Weights of a small segmentation model.
Model: arch vit, norm layernorm, moe expert_choice, num experts 16, patch size [8, 8], layers 14, width 192.
Training: 5600 steps, batches of 512.
Rows from block 8 of a small segmentation model, named by matrix and row number. Rows with one number belong to one neuron. Each number is 128 + 24 x the weight over its row's rms, rounded and kept within 0 to 255. All counts start at 0.
After each neuron's rows are labels from the 100 images, of 14848, where the neuron reaches its highest value: "top examples" is what is common among them; "colour at peak" is the nearest of a few named colours to the mean colour under the peak. Only what is clearly more common there than usual is listed. The data: aerial photos of the United States (SatlasPretrain).
# fc1: MLP up (model.blocks.8.mlp.fc1.weight, 768x192), inputs 0-191
# fc2: MLP down (model.blocks.8.mlp.fc2.weight, 192x768, transposed), outputs 0-191

fc1.587 [118 133 107 148 126 116 111 100 170 108 144  82 173 144 121 129 147 117 187 121 123  96 131 107 116 177 140 126 207 157 135 187 133 130 138 153 123 131  93 151 133 124 134 133 101 113  64 126 134 138 164 111 141 166 139 107 146 148 106 147  82 115 113 109  96 144 149 157 155  98 147 136 147 134 157 142 123  92 136 121 143 124 112 101 140 134 173 116 108 118 137 126 116 165 148 109 151 147 133  90 120 137 117 146  99 149 140 111 110  93 147 134 110 164 159 124 139 146 135 138 140 151 110 123  98  83 184 114  95 124 125 120 159 166 140 122  95 147 127 123 151 148  93 151 136 118 127 110 151  79 116 168 114 134 122 136 145 134 147 132 143 155 119 144  81 123 105 190 108 120 127  55  98 148 104 159 104 111 140 152 110 118 137 141  98 156 115 134 127 121 144 106]
fc2.587 [147  67 136 162 175 137 128 114 127 124 134 125 152  85 129 119 119 125 114 142 154 152 130 115 155 144 120 104  85 106  96 141 155 103 142  94  75 154 123 144 138 129  86 125 152 129 154 100 108 100 193 108 100 132 109 147 157  97 105 126 173 135 100 123 110 115  76 111 110 107 195 102 103 131 105 129 163 131 118 103 120 119 105 139  80 146 161 129 135 139 122 105 102 107 152 108 153  88 111 122 123 136 141 166 156 150 140  92 155 104  93 116  98 110 141 157 153 160 126 141 116 108 138 160  93 151 153 111 178 114  97 136 100  93 154  89 196  92 130 132 122 142 119 107 122 156 124 154 102 150  98 122 135 135 154  82 133 166 156 108 101 109 143 116 127  95 143 125 140 127 146 154 131 139 125 104  83 115 134 120 117 127 126 123 129 131  98 118 122 137 128 155]
top examples: building
colour at peak: grey

fc1.513 [186 105 127 132 136  97 125 123 114 110 138 101 122 119  93 116 141 123 146 143 132 130 137 134 130 137 181 104 170 158  99 144 103 133 121 114 110  99 150 109 159 157 129 150 147 151 118 116  90 153 141 115 115 149 129  78 115 131 121 116 170  99 124 145 122 139 129 132 119 102 109 114 181 142 173  95 163 112 136 128 116 139 161 116 154 132 209 157 106 146 129 144  86 144 173 129 111 122 111 106 131 159  95 123 125  88 143 110 119  94 153 103  97 186 103 107 121 152 130 116 128 167 125 136 133 139 120 125 158 112 131  84 123 149  71 137 118 151 164  96 149 114  98 152 104 128 140 115 139  74 129 112 146 116 126 136 116 131 171  68 133 119 148 157 132  95 125 138 128 145 111 119  85  87 144 163 125  93 159  95 109  90 103 168 124 134 132 141 170 138 128 128]
fc2.513 [108 130 142 103 139 137 131 120  86 179 118 143 144 104 123 173 121 151 128 119 103 153 104 100 166 116  88 166 129 106 124 138 143 132 154 134 137 135 132 124 143 109 137 141 108 140  63 109 146 105 173 125 144  79  88 163 146 180 172 141 108 153 119 132 145 124 150 122 153 137 151 132 127 105 120 129 122 124 134 110 106 129 132 122 111 107 111 106 182 112 128 119 139 100 141 161 111 119  93 125 108 149 158 158 175 134 155 110 141 123  62 106 131 130 148 182 145 138  98 105 130 173 101 116 135 106 126 170 102 135 132 130 111 109 154 156 137 116 128  73 121 119 150 125 144 134 143 102 115 189 133 142 150 157 177 158 132 129 144 121  87 118  90 130 110 140 145 166 128 108 139 111  92 150 115 114  85 103 132  99 116 110 133 127 124 137  83  69 100 126 179 130]
top examples: building
colour at peak: grey

fc1.164 [159 128 144 105 135 152  92 109 153 210  98 134 153 130 129 142 157  91 120 101 129 139 118 144  96 115 125 101 127 143 131 141 115 105 144 127 142  94 119 161  97 125 133  86 136 132 174  98 138 139 118 122 119 175  87 167 117 151 152 166 148 108 125 125 140 154 135 154 146 108 134 128 157 132 149 117 161 127 118 163 160 131 136 155 114 126 132 131 138 128 151 102  93 102 138 127 147  86 136 139 119 170 130 122 140 128  69 111 106 130 100 102 114 133 153 140 123 130 144 151 154  71 112 150 157 148  89 134 159 144 153 100  99 129 141 113  95 153 147  92 117 108 120 122  60 134 120 118 102 143 122  88 138  97 134 125  99 159 116 110 152 128 116  87 138 154 117 165 153 158  95 123 133 115 165  53 112 125 181 148  88 144 115 110 144 157 117 113 104 142 155 135]
fc2.164 [107 157 151 128 138 135 155 138 134 120 118 114 127 124 148 105 180 191 158 180  96 145  92 117 137  65 129 147 110 165 124 148  99 126 158 164 129  96 139 130 132 120 101 133 137 133 136 160  92 125 140 105 125 101 122  76 143 133 132 140 122  84 140 127 124  97 142 103  82 136 100 159 115 167 127 122 116 154 118 113 137 108 132 149 101 127 133 109 143 122 115 153  96 141 131 123 127 127 104 129 144 128  83 124 156 115 120 106 121 154 151 148  96 137 103 163 170  51 131 104  96 155 111  92 116 163 172 141 117 131 103 109 148 165 130 120 147 145 128 119 173 164 110 134 163 144 156 105 161 123 116 115 119 141 102 120 105 123 165 174 110 159 132 142  83  80 129 121  95 121 119 108 159 136 140 163 140 109 138 107 102 138 147 129 115 170 103 104  84 146  99 153]
top examples: crop field
colour at peak: brown

fc1.490 [168 161 111 139 152 110 144 120 123 185 119 137 163 154 157 120 143 126 147 147 119 151 110 146 132 131 111 152 123 116 162 108  93 149 170 102 125 112 114 155 171 108 124 104 110 122 160 128  76 103  77 142 101  90 158  92  93 107 161 147 124 113 104 101  80 102 140  93 107 136 126 140 150 125 165 155 139 117  93  90 134 133 122 108  99 105 107 168 101 203 139 172 108 159  95 109 112 132 139 112 116 142 123 124 125 115 145 124 117  90 146 118 107 146 164 104 114 129 154 142 100 119 128 106 143 154 112 111 122 126 181  86 179 105 145 120 126 155 135 117 112 110 102 143 119 132 121 120 150 154 165 166 132 140  90  98 113 139 145 150 128 157 120 139  89 152 142 109  98 135 137 143 136  91 116 148 115 131 136 156 162 153 178  76 140 112 107 128 102 131 136 143]
fc2.490 [118 139 161 123 126 142 131 122 132 125 122 126 124 133 138 130 114 119 114 134 170 111 124 111 151  87 155 128 155  92 179 139 114 143 111 148 145 149 124  98  87 169 134  82 130 121 168 120 134 110 122 126 145  97 140 169 157 173 107 176 156 133 150 109 174 135 120 130 110 101 119 124 147 157  96 104 117 103 145 115 106 112 110 110 123 108 114 199 126 132 130 149 145 160 172 172 104  87 127 121 135 148  91 123 132 142 120 123 110 128 184 100 123  73 142  91 160 118 128 137 122 100 112 135 118 127 114 113 102 119 119 155 125 128 131 109 101 132 123 133 110 147 129  90  74 126 144 139 138 168 113 105 166 151  83 145 104  83  90 147 148 190 118 101 122 120 136 123 125 128 114 103 177 141 152  73 149 144 150 165 157 134  83 147 177 120 146 143 130 132 151 111]
top examples: crop field
colour at peak: black

fc1.695 [109 153  74 151 111 117 124  92 131 188 122 132 158 105 115 144 136 143  95 139  91 146 115  94 146 131 120 128 182 110 151 161 138 124 154  87  97  97 161 171  95  93 111 134 142 135 150 149 121 135 117 121 101 114  94 118  94 102 112 100 116 121 167 151  91 135 118 135  88 115 135 118 147 105 101 122 144 104 174 135 135 121  93 156 140 132 123 115 138 161 157 163  58  99  92  97 118 148  80 136 144 136 138 125 161 111 149 122  93  99 130 178 119 106 124 117 141 123  73 162 117 120 134 140 154 150 119 139 117 118 152 129 122 120 164 116 117  97 114 151 115 116 111 116 120 133 129 105 153 164 144 113 103 120 125 104 153 148 117 116 159 160 120 155 120 141 176 133 117 196 137 168 137  97 133 121 133 115 155 147 169 143 151 171 128 117 123 144 130 156 120 173]
fc2.695 [104 136 144 132 170 158 138 143 155 145 134 111 101 113 134 140 180 202 154 149  99 134 133 112 125 176 117  79  85  89 167 110 126 169 138 110 160 126 142 128 119 164 127 101 123 135 149 126 107  99 123 140 112  99 117  78 134 110  98 149 129 118 170 121 136  92 161 125 148 117 109 146 112 141  82 112 134 128  83 174 109 128 109 118 142 126 130 146 112 131 156 132  97 156 165 136 144 125 136 108  94 167 143 117 128 141 138 133 127 143 169 113 120 101 116 156 154  95 154 134 105 160  45 127 120 137 115 123 153 134  87 122 105 155 163 137 122 117 140 114 140 129 112 153 127 169 163  97  99 111 104 110 135 154 133 140 140 128 106 159 114 124 126 128 129 127 121  99  67 129 160 126 167 130 118 118 154 114 144 115  85 111 135 156 136 120 148  88 113 110 155 186]
top examples: crop field
colour at peak: brown

fc1.639 [135 142 152 117 133  94 126 103 107 118  95 117 129 120 142 133 144 145 125 101 149 174 124 148  99 102 104 100 167 136 129 111 127 128 131 142 125 144 159 122 104 134  86 135 125 107 166  86  96 119 103 137 102 105 153  61 151 124 143 141  84 113 125 145 187 116 107  79 169 141  99  86 127 105 130 135 148 133 164 119 137 178 118  87 124  82 192 144 145  90 125 133 129  71  95 192  90 138 153 126  89 149 141 162 113 118 167 167 120 144 154 158 150 164 121 151 105 136 166 143 155  96 140 128 127  99 120 115 121 151  91 133 168 113 168 117 124 136 119 138 125 128  99 113 111 131 115 100 105  78 136 113 130  91 110  90 125 126 131 132 114 116 134  92 138 150 154 135 105 131 126 127 143 119 132 129 122 147 132 118 126 118 135 112 103 144 128 137 137 146 118  63]
fc2.639 [187 113 125 164 123 144 122 147 154 161 134 104  99 124 137 135 112 131 111 101 111 120 153  99 127 149 123 125 118 102 110  88 119 147 106 128  64 159  98 102 132 152 163 101 150 120 125 122 146 133 193  95 108 150 137 120 150 115 153  99 152 165 119 114 127 134 106 137 143 114 123 106 119 123 109 110 116 136 149 162 115 130 155 178 101 138 193 151 137  97 129  92  36  91 150 105 124 124 144 105 137 106  68 124 134 155 134 120 156 154  78 134 142 134 152 127 113 127 132 138 156 124 147 143 151 143 147 151 126 116 136 132  85 131 141 121 145  99 113 160 139 147 134  99 138 125 157 134  99 109  90 113  98 142 194  83 123 124 134 129 101 118 145 113 130 138 149 132 164 141  92 159 119 123  99 115 127 120 154  99 102 102 122 133 127 166 172 137 167 128 105 140]
top examples: crop field
colour at peak: black

fc1.193 [115 152 112 101 133 123 178 120 152 141 155 103 135 106 175 137 146 133 126 107 143 108 118 122 129 100 111 121 111 140 136 140 167 129  89 143 144 150 128 159 101 157 128 137 143 131 137 100 103 130 151 129 136 158 132 115  94 181 135 137  88 128 127 121 109 138 107 127 129 148 130 108 118 130 156 127 150 105 121 116 116 157 106 119 108  84 167 166 133 133 115 117 124 118 119 173 138  79 128  90 148 119 111 130  88 110 156 141  75 189 129 156 134 139 145 170  89 152 138 144 100  99 127 147 113  75 168 129 118 140 174 132  99 139 159 135 107 155  59 101 141 155 111 134 103 115  97 158 131  97 141 120 106  96 120 142 149 151  94  83 162 144 186  82 104 161  70 106 113  99 149 122 110 161 112 144 155 143 129 133 114  86 110 134 152 131 123 151 130 126 106 140]
fc2.193 [172 101 123 172 133 142 123 134 137 154 129 111  97 112 130 124 126 133 123  90 115 115 159  94 118 169 112  98 121 103 125  89 116 158  92 114  70 155  95  97 138 147 168 113 159 116 132 129 133 133 183 105 114 141 137 114 149 109 142 104 160 168 122 124 125 134 104 140 146 113 125 114 140 122 111 102 115 152 161 153 155 143 153 177 110 139 201 142 142 119 111  84  32  97 141 108 124 127 145 111 141 110  91 123 132 175 144 124 154 140  84 129 158 130 147 126 110 126 124 147 157 120 139 151 162 139 146 143 130 120 136 121  81 134 152 115 156  93 120 148 135 143 127  95 132 129 141 142  97 112 106 124  83 153 173  73 126 144 143 113 103 111 130 105 106 135 151 139 178 134  97 164 114 138 107 130 132 137 148 106 115 103 116 126 117 151 167 141 159 149 100 143]
top examples: building
colour at peak: grey

fc1.165 [ 96 141 142 140 165 149 170 137 112 166 120 158 109 111  71 121 128 101 148 130 110 119 142 100 148 120 122  70  94 141 156 124 129 120 125 115 113  85 131 115 114 131 107 128 157 163 140 162  94 171 143 163 137 150 160 164 119  98 131 146 142 139 148 122 141 127 112 124 119 185  63 131 123 144 150  82 161 143 163 121 156 128 112 142  83 121 143  77  47  89 136  90 125  73 136 166 119 149 146 135 144 146 135 117 117 126 154 125  96 112 122 131 158 121 150 134 128 149 142 141 162 151 125 123 101 151 132  96 134 143 121 132 134 124 121 120 122 168 144 145 118 137 116 125 108  89 148 114 133 111 157 133 133 130 104 130 128 121 105  75 159  71 171 109 125 144  99 130 139 156 132 133 128 146 105 148 141 112 131  78 144 129 114 112 129 107  84 152 165 151 167 125]
fc2.165 [178  97  99 210 144 141 127 118 134 113 128 132 115 107 103  94 114 138 128  97 175 137 125  76 105 120 120 127 177  75 124 124 145 152 107 129  92 121 111 129 130 140 137 138 151 119 119 123 129 159 156 115  89 153 137 150 127 106 121 100 128 173 126 136 111 109 123 140 159 128 114 120 136 115 117 129 152 115 132 161 144 133 130 157 128 153 199 152 142 128 142 110  45 105 131  90 169 117 149  99  84  95 113 141 137 186 101 110 138 131 104 105 181 142 138 123 142 127 127 146 119 107 116 124 131 119 153 127 121  98 118 108 107 122 141 124 159  99 120 142  95 147 167 140 122 144 114 138  89 131 134 128 114 142 154  70 116 153 145 133  92 117 131 110  72 141 149 143 154 147 136 174 105 107 124 106 112 139 107  94 105 116 121 137 114 173 164 114 130 122 102 163]
top examples: building
colour at peak: pink