config = dict(
    arch='vit',
    model='segmentation model',
    dataset='aerial photos of the United States (SatlasPretrain)',
    train_examples=203450,
    image_size=48,
    crop_scale_min=0.5,
    horizontal_flip=True,
    color_jitter=0.2,
    num_classes=8,
    output_stride=8,
    norm='layernorm',
    norm_position='pre',
    hidden_act='relu',
    mlp_ratio=4,
    head_dim=16,
    fused_qkv=False,
    bias='all',
    qk_norm=False,
    parallel_block=False,
    inner_norm=False,
    moe='expert_choice',
    kv_group_size=2,
    num_experts=16,
    moe_every=2,
    expert_mlp_ratio=1,
    experts_per_token=2,
    shared_expert=False,
    patch_size=[8, 8],
    conv_stem=False,
    layers=14,
    width=192,
    positions='learned',
    residual_init='scaled_by_depth',
    optimizer='soap',
    beta2=0.95,
    learning_rate=0.0034,
    beta1=0.95,
    shampoo_beta=0.95,
    eps=1e-08,
    precondition_frequency=10,
    max_precond_dim=1024,
    one_sided=True,
    adamw_lr_other_params=0.0012,
    max_grad_norm=1.0,
    gradient_centralization=True,
    max_steps=5600,
    batch_size=512,
    epochs=14.1,
    lr_schedule='poly',
    final_lr_fraction=0.1,
    warmup_steps=110,
    weight_decay=0.1,
    adamw_weight_decay_other_params=0,
)
Rows from block 8 of a small segmentation model, named by matrix and row number. Rows with one number belong to one neuron. Each number is 128 + 32 x the weight over its row's rms, rounded and kept within 0 to 255. All counts start at 0. Numbers have three digits each.
After each neuron's rows are labels from the 100 images, of 14848, where the neuron reaches its highest value: "peak on" is the class under the peak. Only what is clearly more common there than usual is listed. The data: aerial photos of the United States (SatlasPretrain).
# fc1: MLP up (model.blocks.8.mlp.fc1.weight, 768x192), inputs 0-191
# fc2: MLP down (model.blocks.8.mlp.fc2.weight, 192x768, transposed), outputs 0-191

fc1.290:170129096112076159119133151131123122091121128102144051123077049154178123129129097125115136153180099180079143081142191134118126161170151156191149096120114113117115103127155141141101120168111178098126139144165169143113144189114148114156133146080129097129110128181113131116171178094114129117101084128139145147124174160148111181127093124093195072114159147156082155106065118109151135115181216133117083084099177167167109092156125160189046133119135124134112074130151081077141126132121140142163102092137173177160111160154135152094105154162094139112173056167187095152172143144107166091
fc2.290:148129140136113116055086112108143140154152112153167163156217153101087107149101151133101111108106153065114096144130144133172096172112095163061139161172075147123114147110138100096076107158130173128110117096073119132149175114111178092158085066078095157114066153136100087147151130099177092163097111102223107172139079143115098144167131133140109151094116118094159093142188135163136094130177105132093145144097125094133136096121120181091149124097134158114075149171129126130123137124115075136135099101099175086136098023118092130173193117185187084143154163118159110112130152173132157149
peak on: building

fc1.523:117162154121112136119096119126212127115118143165172109107092125144102102187083127097075126118113071108097143165142155101140133120086140153117204079123139128123134135142089086130101127076137089068210167093081095075166199139119071153169147091099176056123105103163109096134125106122130135133144140100146126122046119087129212137166071137112132177142161158162104145133143125113134142134098160114099108092147183103122120130120130134118181139088139194108059139120142144151140139121115134130181103124071189105177151151090091127126111091184185175081152191087140100155131169149152144110
fc2.523:112146109107146185175071061113135069084171157139155103157162155143141090126117136095164145093143131098140097056078142169111102084138150119112168144113131149102103111095203061128110185135122131164108152111088139144130123149200114126109125054188114156110114137202187082179138099141107180180081138152097124126201092156184125128154121148179101092090182142094165123072137159122132057075159175149144100118102145099175123124167086156146168144087125180125144092127091137154119149144130101069130137127129136143097086103140141123118121164102147098131174092083075154111150109138158105116
peak on: building

fc1.703:211207148114112106143084151137171140133152124128056093171142144118151104088089166117111139069127113155174090072108088161094129092104107122055163140149111074127113146092127144120165112187121190159159079117073081134121084182159183062155144092140162150111096121169214138130161170168143145184165139157116142177137168149126070120078175120088150141144118096153120129124090173099110113155104121144092150161147117151132154130098113122053124080104098152113111148088139131118135114093149138153031115090115142122137110164124124110076158168126147132109099151129102129149138146153173167074
fc2.703:171155120180047133118173128137048156087159169101171143125053154145167116112141116133162110128142185105120133120151148122101181189106165150051097129097151114112158091175096090173108053128115159129121124183169145160110168102131096148124132128166140102104108161135094145040091132058076100116135101155090146111108108125143167106115099081132150156126106112100129112079140111098215149117126142137127126061108144140177098097167135117135064139137152083136182103124139058157134072133116107152139067162150150086140102161133101120127123115073141125123151114176144194178108127166118091116
peak on: building

fc1.698:111141114126077124111133143109206060115099157101121125110087152170175140099064125140102153182117115188154189078059117156135111085111153129128129095119126093108098174089159179088154131134086142134117154148149049103128119172164182132136157173145107086160177132172091107099126119116080094155064131190134104139184106113141145113063132149153199081132129229138134084155132108117139196136156127149144089134080113166131129082130096099094086039120136145133084153141103085092127095146107080104156072097131092099159128173142135161138105112149127094137120132140143109141152123153134157153
fc2.698:173056102108114089106082159167086084051160109119079137145142124165112141118168113124066140075103098139134147148107121167087123141167112155132145076166154095087142123152104134233100083113104094136160079089135124136116105088155174124173096094076182146179142166093151140134160138109153185114160144117138095170151079152187121165163125130109114170081063113119134186100133147131149113171140101147099130124146097089142117141122151117107166147171140114093131058127109142170186137070113117059155089156113161171114114106118156124139137097097149082118075153191160182112073148154120124093
peak on: building

fc1.198:159152148154125151091110104096110096147115111154087135151150133121163169073088155126083139145161100125108074089074100163132148116183092147115156117117102109119081155069105186147138148137079132131191141143120110182101127200129166111103162145125173132116127129151215123159159161106137171177130167100124157167118199160131093145135119170049137137129136098137143134092143145143065123122068095208132137092107080152164161098053136096113056075119135178127069158158138110134121136150135104150094103086098174099113132156121119086116177164139142191127098111149137075155137111127204177098
fc2.198:147171167188080118112184106122062108136111158122202115129109139138202054136154112140170133145137185117157145099179144154109146156123193182051095133143179127117158097174114108124072100094128193151135138101135141155120181105108093142135123134135133124107130121141102131084104120071098084092111092109124140136142114115121162077156083070111127113143124162114149097084135110149255140155173134121117101130137185118159098129130114163141120153134118122116160106159139086101155097180118150135094098154113122069172100133149090114153126081109141140154140078138152228151071085136138133120
peak on: building

fc1.398:113149147151179177091111094145149108146155117093057121184142152119083124126101134110098157129154154095149145099137094103075116119113103109084126051083169205144132150118094137100129089146176155166147155067092110065144089090193135111094112077139131118078119141106106127119139118073130129196124128186126122146108155122131146132092129102076220164104105118125160116124113094149112093152060122150102132162151150139105138100141188167106152086118149135148091127142058190124105110096136135091145173098075129115111092123225097127115129162134102162065112132138149081095157151132067184076
fc2.398:189144112066122105110110085108081127086084129119131097131122204137146145121133078164135135076107106126172139104115189146124159096188146215111103140106134095072213158155134066150075121124059145122134088125167161156101147115117128102126121082137158112135081165125125112113163147075122107059216141175132115106070102119166152151156100092143099120136162109160169123117137149163076106136116090159107145138120115082130155123138101149169145106090108166133187138057141136171114156169167098123141194157110129169121184096091158120140139104076148155112115073124089179171111111105148155085
peak on: building

fc1.267:130117157119188077139071137135156139114145127172179136097095116109157106078151206101067165132125083116158120146137150132126089125180129089172120107095166148130111085196114085114182152116113142157117139131110078150150075125099134097099101135135108084115118119120101097117159085107154158170195098117121174112113175121090156132091134185144161129093108106096075137174119155121143147141054153107119139116110097171058143055189149106170165189133173141080138136110078132098110150109132106092160128123097191115133141071091123132123148126121205123125166067104048080135153064154112133158
fc2.267:168133144053140116173144136138114112135111151071153120140162211165136159138109093134151106185164122075128134097134114164124119121086083105139141092105140156153168146065049098151140138084081130128137144073179129135138145161124099161085111143139088114091140148159164238231144118070119091083154165150073110185147086158142098116108132096126107099117090165125145094154115132103171116145167110133155127145142050119171188117116130114110126127170165133135080164166120129070070105192151106163089150131134093127112117135107095118113144219117116110094133105162159131127118138131134164177
peak on: building

fc1.27:143108162090123134212072175169080119126122131151118101150140139169149089115099161112149133158140109190120122105094122103081164068121107123124126120165143137109133135119114129187124093175137100109152127108160126086128180122166141149121139138198171133118157059155082113073103135167082115159125126135098166147104085114080116162152162103139197152127128016143152111164055163071105062170081136157147195137170170131135163148119138111108125067194084119157105071127113136094144172163099099109097129098158197094131081110137141161140134099097165109138134128054136120147123100150168141145
fc2.27:204095101186119140106150159173138102082117127130121145129078119134165089125157109096110101118090102157068130052171095089129162202092152105117123151135215095114163144101147106147089170166112114122140095126129118129097127123088102106146155177149143169194085147218143142120108096000085139082153128153098130103077102123192145107153146082110174115154131113126120147150126138143165152134133143100140147066116153108162072112144131144148096132139163157094117083124076141186080128147139131091110119073132130160129161141102181120138089126113138134093117091126124121176206134184128102155
peak on: building

fc1.312:065097144185133146142129095097113163175143165123116142170154150124093131152170129142121135116125161160139082072088120165126156113227082083134165091166095145110097138115147105123125128083144122160107161106132162164080103155155142137107130090163153091103131085181115139136123109126068152130140143164121173173133128116112173062164110132093168120117129079154103148128154129103103106142149090139100161119121139055062185174189165151144175091115119131159101128087165095118115105131140141109106191149132175063146174099153103218124154141149157168076076062101110072191068149124136120090
fc2.312:170079063113137111101100149154074140202100102144103114118073134161148110124125127150116102145101114132120168123127125166132173191119144207136185150113140095109141154123095104057078115161085126122169090145187077121129108102055103118140128133180139105106130124199123127077125104071084144083146155177118137080078156094194119160121138080130142165129141102151130087146075161139134119189137149109158116132114135086172082020121143095183094127111113144132129110087160141155131093229092142060117146134111123153158113125134139088129098124167134119078144151154154138153157139163114114174
peak on: building

fc1.367:063179163096174152148148162174151150181147130186113124142113165091108138102086113133096148127151108142192058084102097144064127096116154159084116139124135122201115133120101145123161163097151127140140132156132122092114135118133087103070117182159072142144136154161184171141131051104107119159115092160149143143214125128123157170076133127110062138105114114187100133114142085119162122096180162150100121114108133161139133065090139041107156072126133075128161120121055146192163136143106086103145129125147160142197166154150158150123175103152118189110152151128122147154104177153159158092
fc2.367:096152145142170192146158171164127093127139137081166176158115102132132075126159084122093134068165119163188137129051146129150107157166132071165145141162162123072106109046153103153143070117142110125099159104125152155129091183144126112091130140131099113173066168133108132102131153090133070128170141122094105155067085184119085111113145137173124144104156199101163144128110066113128132178082110192154135100098153071175132161130191181110129132135113114148085098114181139131142114116102169137099167103121152134106082169104140140153144119163103131124079122109066114113185099096074055107
peak on: crop field

fc1.23:154099179137121154072140136135132086120130137174152134152141132118146165100141128137144162106167087097103107188063127086155126172186109133079126136151120122083115147095127166115162046161101116121176121100086134118101177111120161122081082090054210143128106163164169112124120192084135177138114148110149145196124138080163129116148150159108160208186126154145138099117125145101121072142134152154071157087154116168115127125110168150118173131119096115165055161116160131127092072114144136125089139146114115088177071161115085092068148191103145100107118119122103096127089172170118210152
fc2.23:140179122103147157187120072073128180118150085170111116135144135113177099137104166157121067145113108107105164152174159132088146171075143166111127150109181100110084158147168090156095123126174148168138113138111116151128198151061121152155136110137036164119126158098127141120117169119069100157084149141113158109131170153125150091156116122095102109116183130144163079118144097148117169141141173156094108136067148177109110085113122082177135143115176113072179121137154127123130107159116118155174117099131129146148142096172131198123144116089058128127153115152130171178106063153155002088
peak on: building

fc1.34:145178107145154162143121090167157194164184121084101094122140157194105148093154085125101085138102139139137094122117104135131133119137096119123163136153055126110087150063150125122142128130180109203143185127132162122093104177131101115137081090061166108142131072158122117160142126146105210118165117142094121135106166166116160149110103088093157089074180083186123088097083125123086135192080101138194181195147124110092147123119169052123162116120173072175071143117142089197093133148156165116103169094131149122109137097136161125109133148099144141100098132131137120133188118135121139066
fc2.34:143102112112083105141095105086060191152131093125140082204115103107126113109141072165138130193119161175153203091140147178119173135180187175109195127148143090099142142130181109079111086116142076169122117186202124139147120119082105146122109125144131135080156113167109127127094170071080070097101125140123166088142099122114140129117096112146181161150127080053153130085106145077189100127146131155172102108121122131115130127162132195209107113073149109157124182064172108126095102153097082107087145137133127150137131148146082144123129179143118105138171107112139109090111125087103132126
peak on: building

fc1.448:123113165154116156126101114100135127121134188105161088178137135153126068095076172142076152205091126165123132054147146123139152074128130155156175123157027170126147151065118180173110122150145093186108091146112115172101118128146134175148164165178133120084127065161137082143153101146129128114137124136077096081132156162140188110085162121112150099165107075139166112141122098087131128116110139103136132114105181099026154102142132105123157103177145148198093165127121070110081118191127058153096139156104159100163183098146148154155152161109109125092161139123150119152148171159126137101
fc2.448:199095119182124159118118130179118092103141134133109149126084105129156098132182093103148083128082121153074122047174104114128182167094152106134139140141216084115152144121163113157108142168123110128148110160139124131106149127111113110133153149154150163187103142237145152112135085003096157109142103153094148098078125120195134108147157085123170134146125085159106151164101143136141158161148140125125141090121138103151097115154153145138077125136140135082097097086067146177039104170146096089122154097102126147134188138094186118130101149133114156080103081120127114162195149167138103155
peak on: building

fc1.98:126133154127136136079092162081161127081148150118128154140080186123090121091130114152087132173129157109136136106130144123142117105163111158199149076144103110058107173089156133109101105137166114171185121161094111150106084111093082115173077056118179130105084115143199111107110099164127139138142049106155124131167150141112125132112117094154146113138151083141169111071102146116070113174109160109188181176107169066117190092141133103123167107098117134171063156176122125154125093161152113137170126151122165102156140104104179159107163110143177187128118059159103114141208111069074111132
fc2.98:115109090088128133121114058154068152123148083126128106139146166113117105070153085172111112171116161162145155111150094188113159134165190142095204122123097088124133150121130073155078099166113060159151133103099147135164160154069086119109157108108132150121162126164151121113121154034122128082100170151075134117100108139080178134120126138129113157084154133075150108138122169094140109179135114155202172121115081167117172061134136124200091147103181097168129187104176116148160091190116161106110207138125173115141150172154124160114108146160146133141174116108122151117147146111098061107
peak on: building

fc1.396:146104121165120144098100127210085157201160172163127141119133133089093076146157090099118105121134160129127082170123122148127148120073132094076160096207174146116164128146097081129113155099083134089127105163082167071093100144133133197186111092125130155140123096106100087129158115122132109186138095167086145091111106131142102115188103145114129151132163042135093132125120162135075143096110140170100174125205136104078194100099195123116109092094164142167093160099129047129178126118104127159143145184167087094099189063133132121151151126154135144076118137125088151117104139142168119119
fc2.396:103116125096092145145124083142099175120172137095097125175039126182075126118089148129103130175152132088141191037111133160103143164103151124167147154114064133114133126181151109108132119122106095160155127146105160175189157114156119115129138125154113119140083122145135091122109115147145093113115139136114100086150197104151098095081147094145068106136135126153112094107116105110116061087172100117121116136033093149146100096135150057128110129122141102067168148043160118050101100105131089053134158167111100143083217159167112137092100156137109136090142168147099122147159108112179122147
peak on: building

fc1.12:133165085132156178117149093126188117147107175118113110161150142158108141227121114103143214102102147113158051133161148136108151143098092151051129085135125092129084127115131176124144075108143180112164166160105155070151141107150147149040182139109127100078081108180154118141087103068167126136158090104087171138114128158181132082157148163109053136092139120184121119121158096160133156117102093139115162158069171142153131111134170176092143148160131110144144147163115117157165136101160098074142125100102096142164111122152139115197066139083150127145134136106171162123139140092155188090
fc2.12:100146139081154147145148117079146128121117102103127129143141124097155135051178124164172101116108142158159129176129127130149072145139137167150111151125091121093140112182168035134170132117096168126101070116152118151053132094116150176117149116122159084117106069118081089066093051122100146145126126126158156152083128083155157188154142175162164125140109101118143145134085047176136125103144128102195205138126160134115185201166085135139108084170085136115171134153146085144124124118151198079102064165093129127118166098097154154096167137111123134133109098163111160077137083107095109156
peak on: crop field

fc1.174:118133156123133139136189114149135098111138148099108142130135164100165132099119111101140131092116114119123126134097100126146116141155143124098109107147134085174202121061138162114053088075118146127078109149131112153094101112168140079115147151200156143150130126170169146120093082141178107104120070079176120094166171150174126081172187178113074143081138088154140151182108095133126070171108081106153126077170167125121151210139151123117188074093089110129162079139143146172113118119096119111067147127092169107060095130083127092121085152125089200144094128062072115167154133149138156076
fc2.174:193151150118107152187198109080070151089128113135116089115147159108101162121085187129133141114190141136181121150137129146127123131059119110107110171147098174119109145144147088102173093160079094177108115146108093144162173120121174124109165134112108051108123135063132139119103193130041080113100121173131107160119183107150082119120106130109110143116095144077152163095116151126126191128126170141129095107146112138147101086107173151128128084156111118115131149122180106170185115146178104160144127185147131109176180070101106105108151137078172129123146207148202103100071115106066127092
peak on: building

fc1.210:119064140160158141151113145084180088091139148158117083115134179136172106079062146127154119179157141157159121125139137093163101150134120108158146117129134132122158138062139137096071091131187132170135207135143134113110112161145093142099103133158125093115151133134146162105128143127126079110147166205081155145058145089138121125071182127119121150067156128151121135123132113117090085169147157129102082132129156079135183135126173176098108112086080127174146089193124177101202166134153083078104123119101058105091163111237103146141075133161134121079065142120077148163123109141119129097
fc2.210:135076138078147170114086140179077134154069092115130141159073158138166164139121085130089189106166105162125106106108157120142150141149106171161121095086131150116184150159079070109102167194126138136107110135100114099123195108146089079159139147134190154121159169190087130104142172062156151073135153116175096126101181148121178128172077065120158111177146137168140100147126123108126137143098157124091131118096117090206131106114108119123143130096132149152080143111079135132062138137160111123137107113174178167187124151099075133180125117108063133103125110073128169198181158144152159155
peak on: building